Rows from block 2 of the encoder of a small image VQ-VAE, named by matrix and row number. Rows with one number belong to one channel. Each number is 500 + 25 x the weight over its row's rms, rounded and kept within 0 to 999. All counts start at 0. Numbers have three digits each. After the name is the row's rms in percent of the matrix's.
After each channel's rows are labels from the 100 images, of 14848, where the channel reaches its highest value: "patch colour" is the nearest of a few named colours to the mean colour under the peak. Only what is clearly more common there than usual is listed. The data: crops of objects in photos (Visual Genome). In brackets: how many of the 100.
# convs0: expand pointwise conv (encoder.blocks.2.convs.0.weight, 128x32x1x1), inputs 0-31
# convs1: depthwise 5x5 conv, stride 2 (encoder.blocks.2.convs.1.weight, 128x1x5x5, trained with AdamW), a 5x5 kernel
# convs2: project pointwise conv (encoder.blocks.2.convs.2.weight, 48x128x1x1, transposed), outputs 0-47

convs0.29 110:503480482505501490483526507553531547506482466509497487480538501466505514555523502501514512477553
convs1.29 112:512488492522511509520491486496486451519498515516505546544567506465515511514
convs2.29 100:461540476476535495478506555518476499497522482511472491490503539516475518491519477475491480471494549488435517555485511508498497512484538494511510
patch colour: white (98)

convs0.42 098:555442475494506536481484485502510549494516508551494504499512518480503514486507485504488520552516
convs1.42 087:513516481484506495504528505470472497509526520455446554549494487490489499490
convs2.42 096:492474523494525505435524483516461484491515518483475492470488552490499530509480509514451500520472463554504506470479464490536495477516523492475502
patch colour: black (77)

convs0.85 093:438490489502455495515516492477491505470482526478555490517512486494479503516481446524496506464479
convs1.85 121:531483529551504510495512490469530506502518523519534546520515526527519540514
convs2.85 094:509470499494486467504497493595474445483496479507476529473491512501503517491476494489474513527531521504489496470520493504517498479502564478479482
patch colour: white (100)

convs0.32 103:495515496460514513465509499481496534521458502497493559487517463536463523491526479541501483527488
convs1.32 086:519514517452502528484526474521493487517464549500471518466541513509500486533
convs2.32 090:490462521426478480493513485454497545481454451477503490512517491475473490497519503509530523514500445517471512499483526502499487485478513481521481
patch colour: white (44)

convs0.72 095:504495502514525556511526527495493518479531517475501499489500492542497467461523530447488533516463
convs1.72 105:462435516484495502515523515512496506509555536499490507529532474504529485494
convs2.72 087:495520530470490478502496483475466530535504503502526470451498486524477489520532500541558499481454507529520503463481511522463484484497538481532490
patch colour: black (76)

convs0.40 090:476529495489512493495468515427491492552510483496484492519530511495516536480475468464495518535488
convs1.40 090:474530517513489491513474558493523479487487501488484450447485502471472494484
convs2.40 084:497499517471482520514522513556461502492515466495536483487553490517516496474501544488472515518490497463551534501478463496480491529552510479503514
patch colour: white (93)

convs0.100 093:463501495513514463539579535495510507473498482489508503469489527495521521490489537519473514483525
convs1.100 089:485507524460478478527499488490534518482442534529522484472463505492519485480
convs2.100 082:498490498511509546498466523527503471445524515529483529488576497482496517511453518500491501507500498534511497508516505522530564467499494472512507
patch colour: white (84)

convs0.95 071:494526497460485544507503492499532501508476528472555529521495481471535523532494472530472471491517
convs1.95 100:499500483485483441525493502474454471479497489461458461492495509471501513523
convs2.95 116:507502514470512565459491499473462513504440524502434497527529474500460518512528472529497485485513513460490491509506469508497486510476503490514485
patch colour: black (69)

convs0.87 098:465452497487508491536494455511518448497500483524505467489470502471489514446497508490469515517469
convs1.87 106:483501485520480496484513526469489476482514517432464518511546469469498517503
convs2.87 091:475492525521504470445468549515511474524521499466524456479460479489511511508527505470530505487495463521531540500510495492467479508493504483489448
patch colour: black (84)

convs0.98 097:511498483501496562523533490484476505519485538505497497493458482519477490517456473477475550519467
convs1.98 096:495498506509472489504515481496547540532515474565538523490511514511505476469
convs2.98 116:528540520528494553522518487511519529514485493547501534543484508464520510459513487499493509470455535520482511511510476494512504508485508565477484
patch colour: black (91)

convs0.63 115:495462489511492552466507528516522536485497507478511536501497515562498492462526499514511523547491
convs1.63 082:530509534512511512502455527507518507473530535526502519571502502498503521478
convs2.63 102:565529513526512528489498512469500511501531485509488455513541490508487475467507522534524498507498465518469516512470507489501514433505527463490538
patch colour: black (66)

convs0.55 090:470509479435503520481501496472493559524514522518521528487504497522505469471521516516494550518489
convs1.55 111:501495483473465476478492529474491466465517480525486457504455499501477522457
convs2.55 128:474524465528591507520461488490480494492508477533501523493500446528479511475503483503508491529492490522465474536496533494509473513506480481522511
patch colour: white (74)

convs0.91 083:506474469538524510511465490494462486468486507489442466494513503447490508477492490555499512514500
convs1.91 103:492500496505498523472523515495497488481437521491491452467555500492462520491
convs2.91 098:504469504499494465524498501482480470505533493478502461468527489518515461456506536520536474545518482485491523486448506524515472537452505510496530
patch colour: grey (100)

convs0.28 080:461489505498529508519482528513512519496468531483454509484505461525471504470516514537487476556529
convs1.28 125:486485527480520483508491485475472462478449495474513458474472536498469507475
convs2.28 099:476495493498501483473488542543478482535486530478465488476483460489510473509481569465487513511534497493467490486520474523521469520478474526473473
patch colour: white (39)

convs0.37 086:488496499471494525488510535459478487482452500512511489481494490494472479451526503514520564543511
convs1.37 090:479509524504500538513505518480500523528466469542534551497466492475489532486
convs2.37 113:514486506451481539497516509497522509509454483527531494548460523494449491483503443515489455479504480505485498538525523471505499495489476509463516
patch colour: black (100)

convs0.38 081:562530502495524476531504483505511470509480507524541481488544513512545518487533505523494520460502
convs1.38 119:479526552523554474499485484485490504496509505505496491499516522460515527558
convs2.38 084:493506494494445444485483528484473499492524517534486488481518543499487525475476515518515498516441497514496478460515484520459511494461534524517462
patch colour: white (61)

convs0.30 091:469486519509494524495501491490479562495475534495514510505487458480513531498464568513534495519509
convs1.30 074:467534483517534477490512519525486504537539546496543513508464511496523519482
convs2.30 084:503467482489503523457535495509507510500445477491490495471523505466524511523510488545483511480479473520493446457529544524495486469526537521487477
patch colour: black (100)

convs0.126 087:534467481528524509490513502497510457478503496498472539517484511494482497492500498588504533529493
convs1.126 093:459514500523509534506477520532480475511553501469513549533506501511515527516
convs2.126 086:497543553527525496514486515532493472488522485510501487451462492514484534497488463480540512488475488530542485515529517538516475469534513467513493
patch colour: black (99)

convs0.88 067:519503494468503515506491499533496488505496516510535513548508529525486481560489453474541520540521
convs1.88 104:453445489479514472474511543535469489527492492498522504496483477493476488530
convs2.88 073:461494463508486531497466501503542545525533506540492492471524512498509507469473551516487529464500487481498457466532531474512516531494521497474488
patch colour: white (64)

convs0.115 111:526504527481504479495497501456528505547546490507539472492510510478440495533483456507516511506499
convs1.115 092:492510503510493527522535541488515551520568488489513527498493526476475501501
convs2.115 105:501483484479548439518496520508484503459499514499485476482477497503495465523472485486497539565504497488490529492523469492495486521553528526529533
patch colour: white (100)

convs0.2 094:520468490487473553484476478484493531480526494535485544479480518452504513516521474485495486512545
convs1.2 092:459511502489506521539495503508519538468455497541514459482502512528477475526
convs2.2 093:553511530481522477500455487509511475513487491478506417533490497497504481489473494506486464499520469504464521480488511528472497512514471486517444
patch colour: white (71)

convs0.43 078:501520498511513455445515474536518514489532464505509515496484494504501500535489449464518466464517
convs1.43 102:534459504507523520487499470495492508483481481444478438480510480508479518518
convs2.43 086:520517525521488532506546472503499502517466462518501513498540531479485470509507496524505511487466533483495444509522551466465507503521533494454472
patch colour: black (59)

convs0.20 078:478456513512498496521515506433469482461531513503479470506495489484493479469440496522497494526491
convs1.20 087:503514501514523507502507498504525513526455473478456444463495494494459461510
convs2.20 095:462485458484494493451498509458483507469476492520517482511517491541448480505484511530451496522531517482495532502510496469496546542460493507512515
patch colour: grey (100)

convs0.36 099:488509492499482523489548529497496478572479524522472488517506486475552512481517492486472512460499
convs1.36 102:491477480469511480487510500483478497499494480479479517467479492448445445485
convs2.36 118:525539519500513520512492469477516562500545511512514526507484514493495490501491516501567498529563476510484487509482460533504504530523481471527504
patch colour: white (63)

convs0.125 112:475497471488486492509490451502510485535517499514551493485487477464458468517500489474522451477465
convs1.125 118:477489483458506511484486451479487487455467473492472464459488511483483491478
convs2.125 107:522564500555482524484519469500479505495488488490520491469491490517489486471508506472544491461551466514470507511483538514515468534473514481513473
patch colour: black (96)

convs0.27 119:538490521506484505483505489538495494454539465503534523501512491525456475503474545542487521477505
convs1.27 097:506499493503494492490529525495510502509519502510494517529500498491446417454
convs2.27 097:481507484506471498443538443489495454504463498477448500483523461514522500527511498498472579516494498474498501523496499490488506492477515500496501
patch colour: black (74)

convs0.93 092:459528527546477525505490512510474503488493494520554504506530522515478518532537500505456487528534
convs1.93 114:518517557497514520525468539519487540499510526527545531509512505496518523516
convs2.93 093:454521473460503433510506513548454496492526491513515501482475494502508519465510486479480531489472460479485521473497464485534503531500519510536515
patch colour: white (100)

convs0.70 092:469525535541475508524514483504511485480466461534538515526506544495489505516556470502494520500505
convs1.70 096:496523512518525492524514513521563474525520499496495524492550525536539510502
convs2.70 119:485523487465497543485468514413556514484514515503515481511490481509479496528476534516508526485462500508504509538505511500479526510499457524487523
patch colour: white (100)

convs0.120 110:493521506480488529509460519488522493523497523469532490488528521440513530478496515542473537461488
convs1.120 099:527507498490522490473486515524530517497561539527529543509513479494478482467
convs2.120 087:532514486491475492507490524477523503483553532468509528494453539493458484477471469498504470470480505515487457484526485529532505520483449486520483
patch colour: white (57)

convs0.53 081:473495463534506532505468505506456527504477537478491516486491508482544490513467508491457511549476
convs1.53 094:507506495504482527495524527516526502553520531466513532541497518449509521478
convs2.53 130:519495495477446517459490449506531512504498444471476519507510512519496530485497485546525477535472493550519507498557496493493502489475495469506504
patch colour: black (100)

convs0.94 123:469485467489467466554554460502482479539535474501532502518508471497511497501497493486499476496522
convs1.94 105:521460502495508488500526506484506525566542540502506530548508499497524491504
convs2.94 091:516459500468504471475527509497506472499501489524485474537531525480500520540456510475442509513519509462490493556537487547505520494477509519481500
patch colour: white (54)

convs0.50 106:526519536498515469507514475548524480516543512503508507517511520506506490528553476475541522504456
convs1.50 104:521512512485501490500501504513495496579494497515507536531493473490534537455
convs2.50 125:503458485507479496543474520495482468495509498522524512491543495538503509518486526452540512487482469480454531509484512531543536503472536502525527
patch colour: white (100)

convs0.118 085:480525530502491503497485468470507465487491528487470452483456484512489430496495479500511516466476
convs1.118 120:518486494504499492514475509474509491481425484472500505444459507526481482501
convs2.118 114:507525475454507533509531528511485494468505511460494493481481544476501503494502485498476460494514490521465500548482536541516487527479523565489524
patch colour: white (27)

convs0.56 120:498461472489530520492480449489481544524487470469518525518518506475518528521510472481509530534467
convs1.56 104:509492492474477496478462435517518506539518501461514549523514498500505525486
convs2.56 087:455480469509469503495516486503517468520492494507447487477488479498528488545504496483449526462489523480487485513499483484505487436476531531456486
patch colour: black (82)

convs0.13 079:457477465481491482476471502504483457517457539472515458531486477464478480520495524521494499485507
convs1.13 123:520506500464491522453484479465494440501491452467508480492477496484525495491
convs2.13 107:518515528493500520526526538542490522488521541469540463476515479450503486480507464490516468534531474497504538539496494502468487537468515504489498
patch colour: white (71)

convs0.45 093:522498461551492510471509492445494532501488510507490497492502498478481484498495523552483569512492
convs1.45 102:495518536525492478471553558508486496518539508475493516530511533491493516510
convs2.45 143:492524479523469519464475467504531471536500460495488529494485562489526489537469543504552509455517500499502520476491506481499489484495489508514541
patch colour: black (100)

convs0.7 104:517560509486484523488520535517549482490525491520528525529491523501481522462494503483496547479468
convs1.7 090:472464530515540505519542531529520490517548517525471489500497495514498540507
convs2.7 091:499509523504465509487487544545486502511505477525472458489499486490481487464468539461546534459479490479466503512485485545490495516460505470485527
patch colour: white (100)

convs0.69 101:517499494464507538535490514520485487498517543505449484516532502490508481461483524518500530560479
convs1.69 088:508503509493515518511514511491503542533489483499552562539525526496539507496
convs2.69 112:497528539509514523512483488502486558480515469542503529497501526477513517486498451563518510457491464492505468471483491472473532494526509475518493
patch colour: black (100)

convs0.48 088:499501476490486518514481486471493566507499458494545518441521492503483491502472496507501554496478
convs1.48 085:488466452484483510523478489508537536549506521531527504514528495458496486504
convs2.48 085:481520562480477502516487443467500499544501480523529503524512517534534484492535499485494480497470504474514519513494470470486502553458507505521472
patch colour: black (69)

convs0.31 104:523485474492499480482484486459512519482480454483528512555476482469510465478512490510491529554515
convs1.31 094:502501525510502507508555532501530466489516497485489466422512502497480492502
convs2.31 095:512514471509499476515464494480503465472487503469526512535509530473472498485462501534483485514467489451549477446508502537535485495463488488492529
patch colour: white (27)

convs0.10 073:496493527472496468547487486541542492501525519476465507503518528485506519495528509497514434482531
convs1.10 103:498490501491538523484456461514500497444478523475462469500462481509492515513
convs2.10 111:533522501523517477489509506512509432540474505482501521511483484471485544492543497523548472492506485485510500467501542474480493529531474518452491
patch colour: black (72)

convs0.99 117:461487468500469476504544475477513523488502508480509463482515491457473531513502507469493441475480
convs1.99 085:512525487494511517502504495499533482499554532509533532564541506506492504527
convs2.99 103:487459474485514492520461501467516490518494477515496552495521575501492485481511506517488477537510551483490485532534481471513472517525471514523482
patch colour: white (97)

convs0.16 088:499504502497486427502519499489550515535517496501481511492512572504480527504522515515486494485537
convs1.16 084:503487530486483520541534503483514536524510465545512530460502514533533510502
convs2.16 092:495511517501498526497480498456512507471509534482480443495480492531488506465479507487514529505474496514519529507448487501504544517425509534541492
patch colour: white (100)

convs0.52 085:477485494527497557471487521467499465491483497495489490515476513480509470488462555517507522528453
convs1.52 100:490499433500538499509519483497491515528518514533536543536510524522492514486
convs2.52 110:528534499487461477532499485504490487513490465523475497528526521498523539527498494472502563509456484520520429492517507463476481513523487493484488
patch colour: black (100)

convs0.79 103:511466507488463510492532492527472458511503538527536475462513468522499498496504534523512471454523
convs1.79 128:513465463451480502466474443492479493474495452488482519491493498510480504500
convs2.79 126:487545513498545497510462472491511546479521512495526513503497527525545489465541483543546454468509501521489508464521515496505540505483523507508510
patch colour: white (54)

convs0.11 085:541535498510505507480531469541538486505479508503556496540526485485538513526521490514525515498469
convs1.11 080:474478483486477492484496514513482524491516522493545519567494514541513545489
convs2.11 112:470461509494500479467480528506439494474499503533519497499494447531510532507444517518480479465500550490505522500509505471487534495464528478496493
patch colour: white (98)

convs0.26 087:501489538487490493493494500528482523448546502449486521461514460508484506537459515519478513493482
convs1.26 098:507499469487519485504476483470467483525482468516512509499487535559528533539
convs2.26 089:434472492440472467496545491489501489467482489494486460529532542478494499493477514508503507505526522488534498496545490502474533511515510467520506
patch colour: white (61)

convs0.97 112:509486521473507514526553467474512470472481570492494491489512469490518555503515500510506497481483
convs1.97 110:488478447460473494495494480479499483569513497487479461509474504487498476503
convs2.97 119:506510592507520507491485512517454479469479477486511494548511486492506501488489500479532507525508505476528505491451502506480488528534500489486558
patch colour: white (88)

convs0.71 101:547513478458518481502495526506519511528491474521554510533504505531494482455514465482494467468512
convs1.71 076:533490492474523510546497517515507511546558539503498531496511465510502475490
convs2.71 093:452505492518475497481501486464508500474506527474531480497489533506502475495441517520502534459493501466474528539455486501487532462463489531483477
patch colour: white (100)

convs0.1 100:510541537520505516508501504463485500511539489477533477496519472498478486474486510474526483423509
convs1.1 087:516494501471516521468487471485504531472428487497539489458514516500495485514
convs2.1 110:470535489533505456478518468500525442498522522488492551498486530516523551459495501522522515515485468536524491504523489486504518492494457474524505
patch colour: black (70)

convs0.117 090:515507501508464559519466542494534471483513514500516503508472462542523486495519470532537498487499
convs1.117 114:485494478488480487462506498498451479501530511440456509482504478465522494477
convs2.117 106:510511513481509516534486498507475502496527538533486536467517461501474509462514546529514448470532486531512491521470525501513482513473543454494516
patch colour: white (48)

convs0.73 102:468494533562457488521522510476491504491497524503506520516511515508481514448525485518477552531497
convs1.73 090:493517522515529511507492508491546502486552491513506510558558499511534504497
convs2.73 085:513515504552504493519538495554463484495510471483477498473545483484516508467493497483536462460531481526516469492484500491492487514520561483517522
patch colour: white (97)

convs0.106 079:467491496516502550493463492541486479513501549497497492498507446476503460502463497491457502503466
convs1.106 075:493518513522491525533542497505467563533486472520515523477486487525529502516
convs2.106 087:486504517483488479458516498459522477504499458527506516544480514464529531542462461509501495486498525514523509536499530537493462472493450482499511
patch colour: black (100)

convs0.108 092:545487491511479504513512517504475491484492507523498480496493534478506535413507454487526495504528
convs1.108 083:471497499429480496530482490522522523519505545480522490538529474503504490500
convs2.108 100:464500508535478484468537488515495472528493497453493494518510491524500488480514503504478546484571546528498537543502512518483528513508531473520515
patch colour: white (100)

convs0.86 088:504489476529482511499538517528479531505498513490469521482481462496503469495474576536499501470475
convs1.86 094:471513541504514495527507543538541517538523503453492514522511486509502518470
convs2.86 101:508515521520450522491500530508472482498479515478503524532526508491503500545506504524511455453457499519541505523477525493440463494496483461529493
patch colour: black (100)

convs0.12 092:489467457531482542494501476507520524510501534478509545511511488518489461491535500517498550488459
convs1.12 111:494508503490499526492525493500529544554558483507484531490462497512470508528
convs2.12 100:509540492529475519518555490482521468515511500499485478509491525479515510499494481479493438483482512514444529505553514507472513465481530474530470
patch colour: black (99)

convs0.76 088:471538484484462489469502508486471466455481492510502489473500473483482486451529531499463531526487
convs1.76 108:495504471507491491501507490499509513474483503507531566471448526548510531517
convs2.76 093:497490473437516485507516514492488502502500510566518519536506527503485484466461476474500518511542468518491470547543490493488482512543502505492531
patch colour: black (87)

convs0.34 123:490521525510483491527495520488520480561510499512514490502555464499499541468499510539476550487496
convs1.34 107:504521481495476510535508495521524490524576536471509458531513505508491499499
convs2.34 082:512492479491519490487456536485451528449465452513524483523482513467494506518489480490513487494474524473557498549473489508522475491516490511490528
patch colour: white (83)

convs0.22 105:452498524523447497519504484478499517441479509517529513544513508519502518501530463497481511464514
convs1.22 090:519553509485555504486522506496536502508532499505541484477528525543502505516
convs2.22 078:494476507498511443496500514580440469521516496510524486486497514491512506466510466486502504509518480505482485462527485471519481504493563486518497
patch colour: white (100)

convs0.41 138:522472478525516563532505455524524532494556496530503487518499463487516503509490499479498510533506
convs1.41 114:507481501494505512466519492495578503488501496565500488511484530481518473509
convs2.41 113:500479491518471491517530514486485523533559501546480479531565487498509514501513467486516461511482521485508495497501539492495496494461447529494538
patch colour: white (26)

convs0.112 080:485480462503480516491504515458512510500475495457463468466515471476519474472538534500456507501469
convs1.112 090:522510500514482493486474473526477498463449525490459446461499496510500519518
convs2.112 108:500501488547543480464473502507493540462501533519505479483469499478489477487473508503517551546513472499504503502494526502555500498546461498538505
patch colour: grey (98)

convs0.83 101:492523497511472508498501527490474487573512489487499498505500512449493518453512485521478524439494
convs1.83 089:476452469474448468499469489490508474484470468495535505519499492528525504507
convs2.83 107:473512503508504472506484460514499485499528507523544539512496526494506491509507501508493476513515501550483469466512536500494506494430478506518418
patch colour: black (63)

convs0.35 087:518506466492530524505492520475483476470503490495518528540486546437491483493537484502506507551484
convs1.35 106:473527494472501550512536496564490488453459500512493506513487479498502502510
convs2.35 087:474533525518502532497460508523492508475471480520504503469436531463536519514482519481504480527530480494481455512503481523504541462469483491531505
patch colour: white (36)

convs0.101 100:512468506507463497515514480467525509481496471537507535459483470478481534502507518498435504528477
convs1.101 107:493481490482498463505495519502432496511536514435502509535507489483480482490
convs2.101 097:460498492578499466479527529494509502494474494493473524482509507486510503502530477438484521471515479488497495469479476466497532497491470504508444
patch colour: black (77)

convs0.67 091:493483485538475523519528472435496527488537485503513484484495480510477493502482503533464553531492
convs1.67 069:491487486493501505511503496487468501518493509490536579515493478531559521496
convs2.67 113:491521521492526494482493464488503544528529514529475477520471486442548523487509501479516537507465512492519481537485456524479511503532529479501462
patch colour: black (87)

convs0.65 106:521495519477494496492439465475488516498523508519508539495489455545510530492514474483460487512542
convs1.65 098:525487491496537525460466529531514470484473512501457473465521535500493483517
convs2.65 089:541514475461486490503490524502523504519507523535465534508531507490482525491444526462538510485499504506502497504540525540548533478502501521544477
patch colour: white (49)

convs0.110 097:525500489502516543496505497499464503571503457482498527529498510473495521473497501474478541461476
convs1.110 106:513490510518516472511519530522479473504512438504496465485441484507480467489
convs2.110 081:505528489443529496519481459496496494493467494531503507549514504513534474469457512515496483486527498482534544502516455489506520517514469467468538
patch colour: white (57)

convs0.54 146:513491481547491537531494504516506474497506502530491537495487549482530506476509539506493487548553
convs1.54 115:513489484496531467516517559522508501500579502501508516535505504488512516502
convs2.54 101:503503490533484459413533483511494498511480507521522500476504537515530519487487526516503473486452509475476483538519494507497505496517482447486535
patch colour: black (63)

convs0.17 149:503518523520484494490518503472480513522520498436500508489505452569501496472521490462470495474506
convs1.17 100:506511500518492495481503515516497484478547517490505484594537504505514506489
convs2.17 126:542502465474498488492476521492498559522542507473514494513526482460515462508450503509475496498525482498505503471483465452492482505469543539492511
patch colour: white (89)

convs0.66 093:525518499500540508508505497463527521534538535490483486551490521503458480509529465513525460481504
convs1.66 088:474481498506486549483480513458539529512511492477534508540493509486510545528
convs2.66 073:503479490470521461494490483488505501488505471436474486493521496557494454483463513498482522525482534517519562525529509496491549499501512506504474
patch colour: white (53)