config = dict(
    encoder_arch='efficientnet',
    model='image VQ-VAE',
    dataset='crops of objects in photos (Visual Genome)',
    train_examples=61751,
    image_size=32,
    grayscale=True,
    crop_scale_min=0.7,
    horizontal_flip=True,
    bottleneck='vq',
    downsampling_factor=8,
    encoder_norm='batchnorm',
    encoder_activation='silu',
    encoder_channel_attention='se',
    encoder_depths=[2, 5, 2],
    encoder_kernel_size=5,
    encoder_stem='deep',
    encoder_expansion=4,
    encoder_widths=[32, 48, 72],
    loss='mse',
    latent_channels=4,
    decoder_norm='instancenorm',
    decoder_activation='silu',
    decoder_widths=[48, 48, 96, 192],
    decoder_blocks_per_level=1,
    decoder_block='basic',
    decoder_attention=False,
    decoder_upsampling='pixel_shuffle',
    codebook_size=512,
    init='orthogonal',
    residual_init='none',
    optimizer='muon',
    muon_scale='spectral',
    learning_rate=0.026,
    momentum=0.95,
    nesterov=True,
    orthogonalizer='polar_express',
    adamw_lr_other_params=0.0011,
    max_grad_norm=1.0,
    ema_decay=0.995,
    max_steps=8700,
    batch_size=384,
    epochs=54.1,
    lr_schedule='cosine',
    final_lr_fraction=0.01,
    warmup_steps=170,
    weight_decay=0.0,
    adamw_weight_decay_other_params=0.01,
)
Rows from block 1 of the decoder, named by matrix and row number. Rows with one number belong to one channel. Each number is 128 + 32 x the weight over its row's rms, rounded and kept within 0 to 255. All counts start at 0. Numbers have three digits each. After the name is the row's rms in percent of the matrix's.
# convs0: first 3x3 conv (decoder.mid.1.convs.0.weight, 192x192x3x3), inputs 128-135, a 3x3 kernel for each
# convs1: second 3x3 conv (decoder.mid.1.convs.1.weight, 192x192x3x3, transposed), outputs 128-135, a 3x3 kernel for each
convs0.97 098:093123102113040171137153136068093077104146174124189131124171105105124130141150144092153108124128103138088110163190160116119140118159098068142087072169097123131116175134162110162146091137123147116107127163128131154125
convs1.97 093:135142095079116115109141182089055141142154174087094126108163180134102152133127158137163163101122115193100146082127168079128149092105076095109108113112091119154138139141122084142109086118107150170161075127142119126118
convs0.98 100:173108087150109177114156140092146144040138161139027163121075088117064161101162065104128124109166124148056115120085142094146146148158159179112125118121106098080098147135084139125158141141120139200112138111100142116132
convs1.98 105:098133109103154071138171156187154090093077178134186113111137156169160097174131147130114133143070072164165193134131165107143148127170093157135188109144132088128135175083101110104143138093129061174106069122095172093131
convs0.99 099:104124156163195156154076144134092143136090134083134146123178132117126094115107110095118121171084185084096160124173101101097087083134172083133112063119151151034101164082093099201193226115134050184094137156123122141113
convs1.99 094:135164164096095154117081150068154142171151142145093150156143125167082140104096050119168123157106110118163161077182066193162122155163071099142068144097130184114132095176090109086166174107127150137080115136083100165074
convs0.100 102:158155152167170159130137133109069126088118107148129172123094075164112095146083107151104157155092136105116171106167102171123222155151135127134113127111088100119105181174141112160162091132106101101183153073136138132122
convs1.100 096:083090148151083116159156103094142174084154137116131138056146086127099108106144134131174118108125141108120137201092091089166056161089078185122170174104189097144102150142116105145166134088097158146109113176125126143160
convs0.101 100:121145158120151088080083182050148101153119133131078137127129097151091158124110157151129122090161255151057162121154185113116084134147166084136106126152175090069133123150120183101103131187103164133135198177162138093138
convs1.101 103:077152101088073116081147140094162135112147129123120139086176228177160133132147129142114128118089111145124130115147113163132084069073123152084134136132088137103082120088127161142147148135171116150143045100057125108119
convs0.102 097:123222133142080132153115131111069163102152120129146156189145095131078097107098116091099084183148118187089084114155062109183109139201112147103131126118146165073127162106098091150099112117152135118175170174094090159123
convs1.102 096:110175174080145117123096166116130152110204145065138143084125095074147135145176117193146105126134127104106162167151122168131155136207125122139043077160176154138152125061118155132117106122117111111137120156104120135130
convs0.103 107:114127152164098149046140157118093124059116213109083142101107117070186109139119096114145103145109071124106097117103173127114137119181116081113124189074163086114101127145106062117105108151139104126078138083146096126110
convs1.103 107:106125150157095063086158131133147128167127174121089128067138128175102120105124152119128146123137138127109150114112166111108164094119128134152135082116113105112133097082158156171133098091201123130151072161154089103135
convs0.104 098:106082125094150193096084110170058112127152153101121177068150142118098096126095133121168173122163106086127125093144096164140166106078114083139038146122094078168116155101120127142111132121122092093163104107118109110156
convs1.104 094:095095122102194141159140133113161128084156150146151139129149083138128163126078109133115168149136171123105111161129119129087143119133164134169122144086086099100126154128115116155140141099104142111147127175126105140171
convs0.105 100:145132161139093166097136093087199152085134144098110124109191079084130082130112147154137105169172125157159091104167113041153197113135076176108146118071112160123102094126110163110134127130109181086159130116148099106118
convs1.105 098:108147096113142195096138112158088161149178122141108170153167140104150172109069164125076144131138084175132129155117176079121144158136118100132096114128102119140128153105142094142097165144147135152163003124116081117077
convs0.106 096:108183142088115162056113115121134130115080154120199170101135072157130090185119143126148114177145081160097112137145125156154161102090115134184130068074100124187100112102134104168138133188164090124159177148104154082073
convs1.106 092:148172173100133166121124169089137146185084087170201160114131104116171132154150155095169107142068123129145140122157163123103107066112131169079094116105134095188094120130182129085122091136104137131096166100098167101186
convs0.107 099:127120086136140148110114095064106134081104146123156134124130075101063115141148146125158093160101116161134109160045190169166096086157121158197095111118124066131151159099110134157171115141143148172107134166074120134077
convs1.107 107:165168131162189067127156125189076148116155080102126167150153063079182109076109112090102126117235101136133128126120156103116086051193112127101131126074135111108104064146080143097132097084177138197118221115146097125185
convs0.108 098:107175148072112173144169101180111098077111107094132166187110089114117108138159153106104136127150090087159117138088167144252183155165147075089104170144173127051142176160120093191101146089115145149066136123129164178131
convs1.108 103:153120215168140111063053160100085122106160113091128092146109127196146028110150077136074113107116154064176128114124169099049084110117150111168148156112071153107171130133162085134142175099140124079084110130190180080154
convs0.109 096:160190032118112117121091085150145100159125037137119146126089125118043141148141134134108134055060125060068157125092080119142159135061065138117122151105148106110104154168153154197150098134124167069107138134169148119167
convs1.109 085:120220125159112197132097172132134045207154110152141120141076073135187150129108154120164094146148146141180131194173148059147105048139148106153164173125096124087099180075182181115202088126139088159162116081151161137071
convs0.110 098:128200166173129196077161158106094104138071067133154150124171144114112119123092091122070114151171136076135115147191082147117080091165121160160162149069137117082117117143130180088119109127182122105120119184109095093115
convs1.110 099:119071139088113132114110147098133050166100119138131171180113123130129184166101083120161120127111154113155086110097109199063152140118129162132129128161111145133138134101170114084084081093104200147103165132163151131107
convs0.111 102:088138172075103111076131111058084164015145159116129168137188138122121125154090095094134082167129089110079113084091093112105084128098176136128122086180143144109114075128123107162084143201064105134150104180131117142081
convs1.111 099:123173146129146149156123137125105052135186113154185120112129082106136113166110169126138153101153120086136190124085135110114156151108112142105104122112122141122150138070156158163174128159146202100165197151153126125190
convs0.112 100:106118162152119154109089118056136087114116161127118151105074119175167143114122178147140112084211136083118092148136131107166098170066151132129064134094145118106144096160175161134122137118101138153083121219106142097097
convs1.112 098:156174144080102151093084134136158132131053124195086164116098145147126100088109133138130173080152152151108119170071127147085205160173141105150112167152132124160112131161114163163131098116124112132114138077148133157099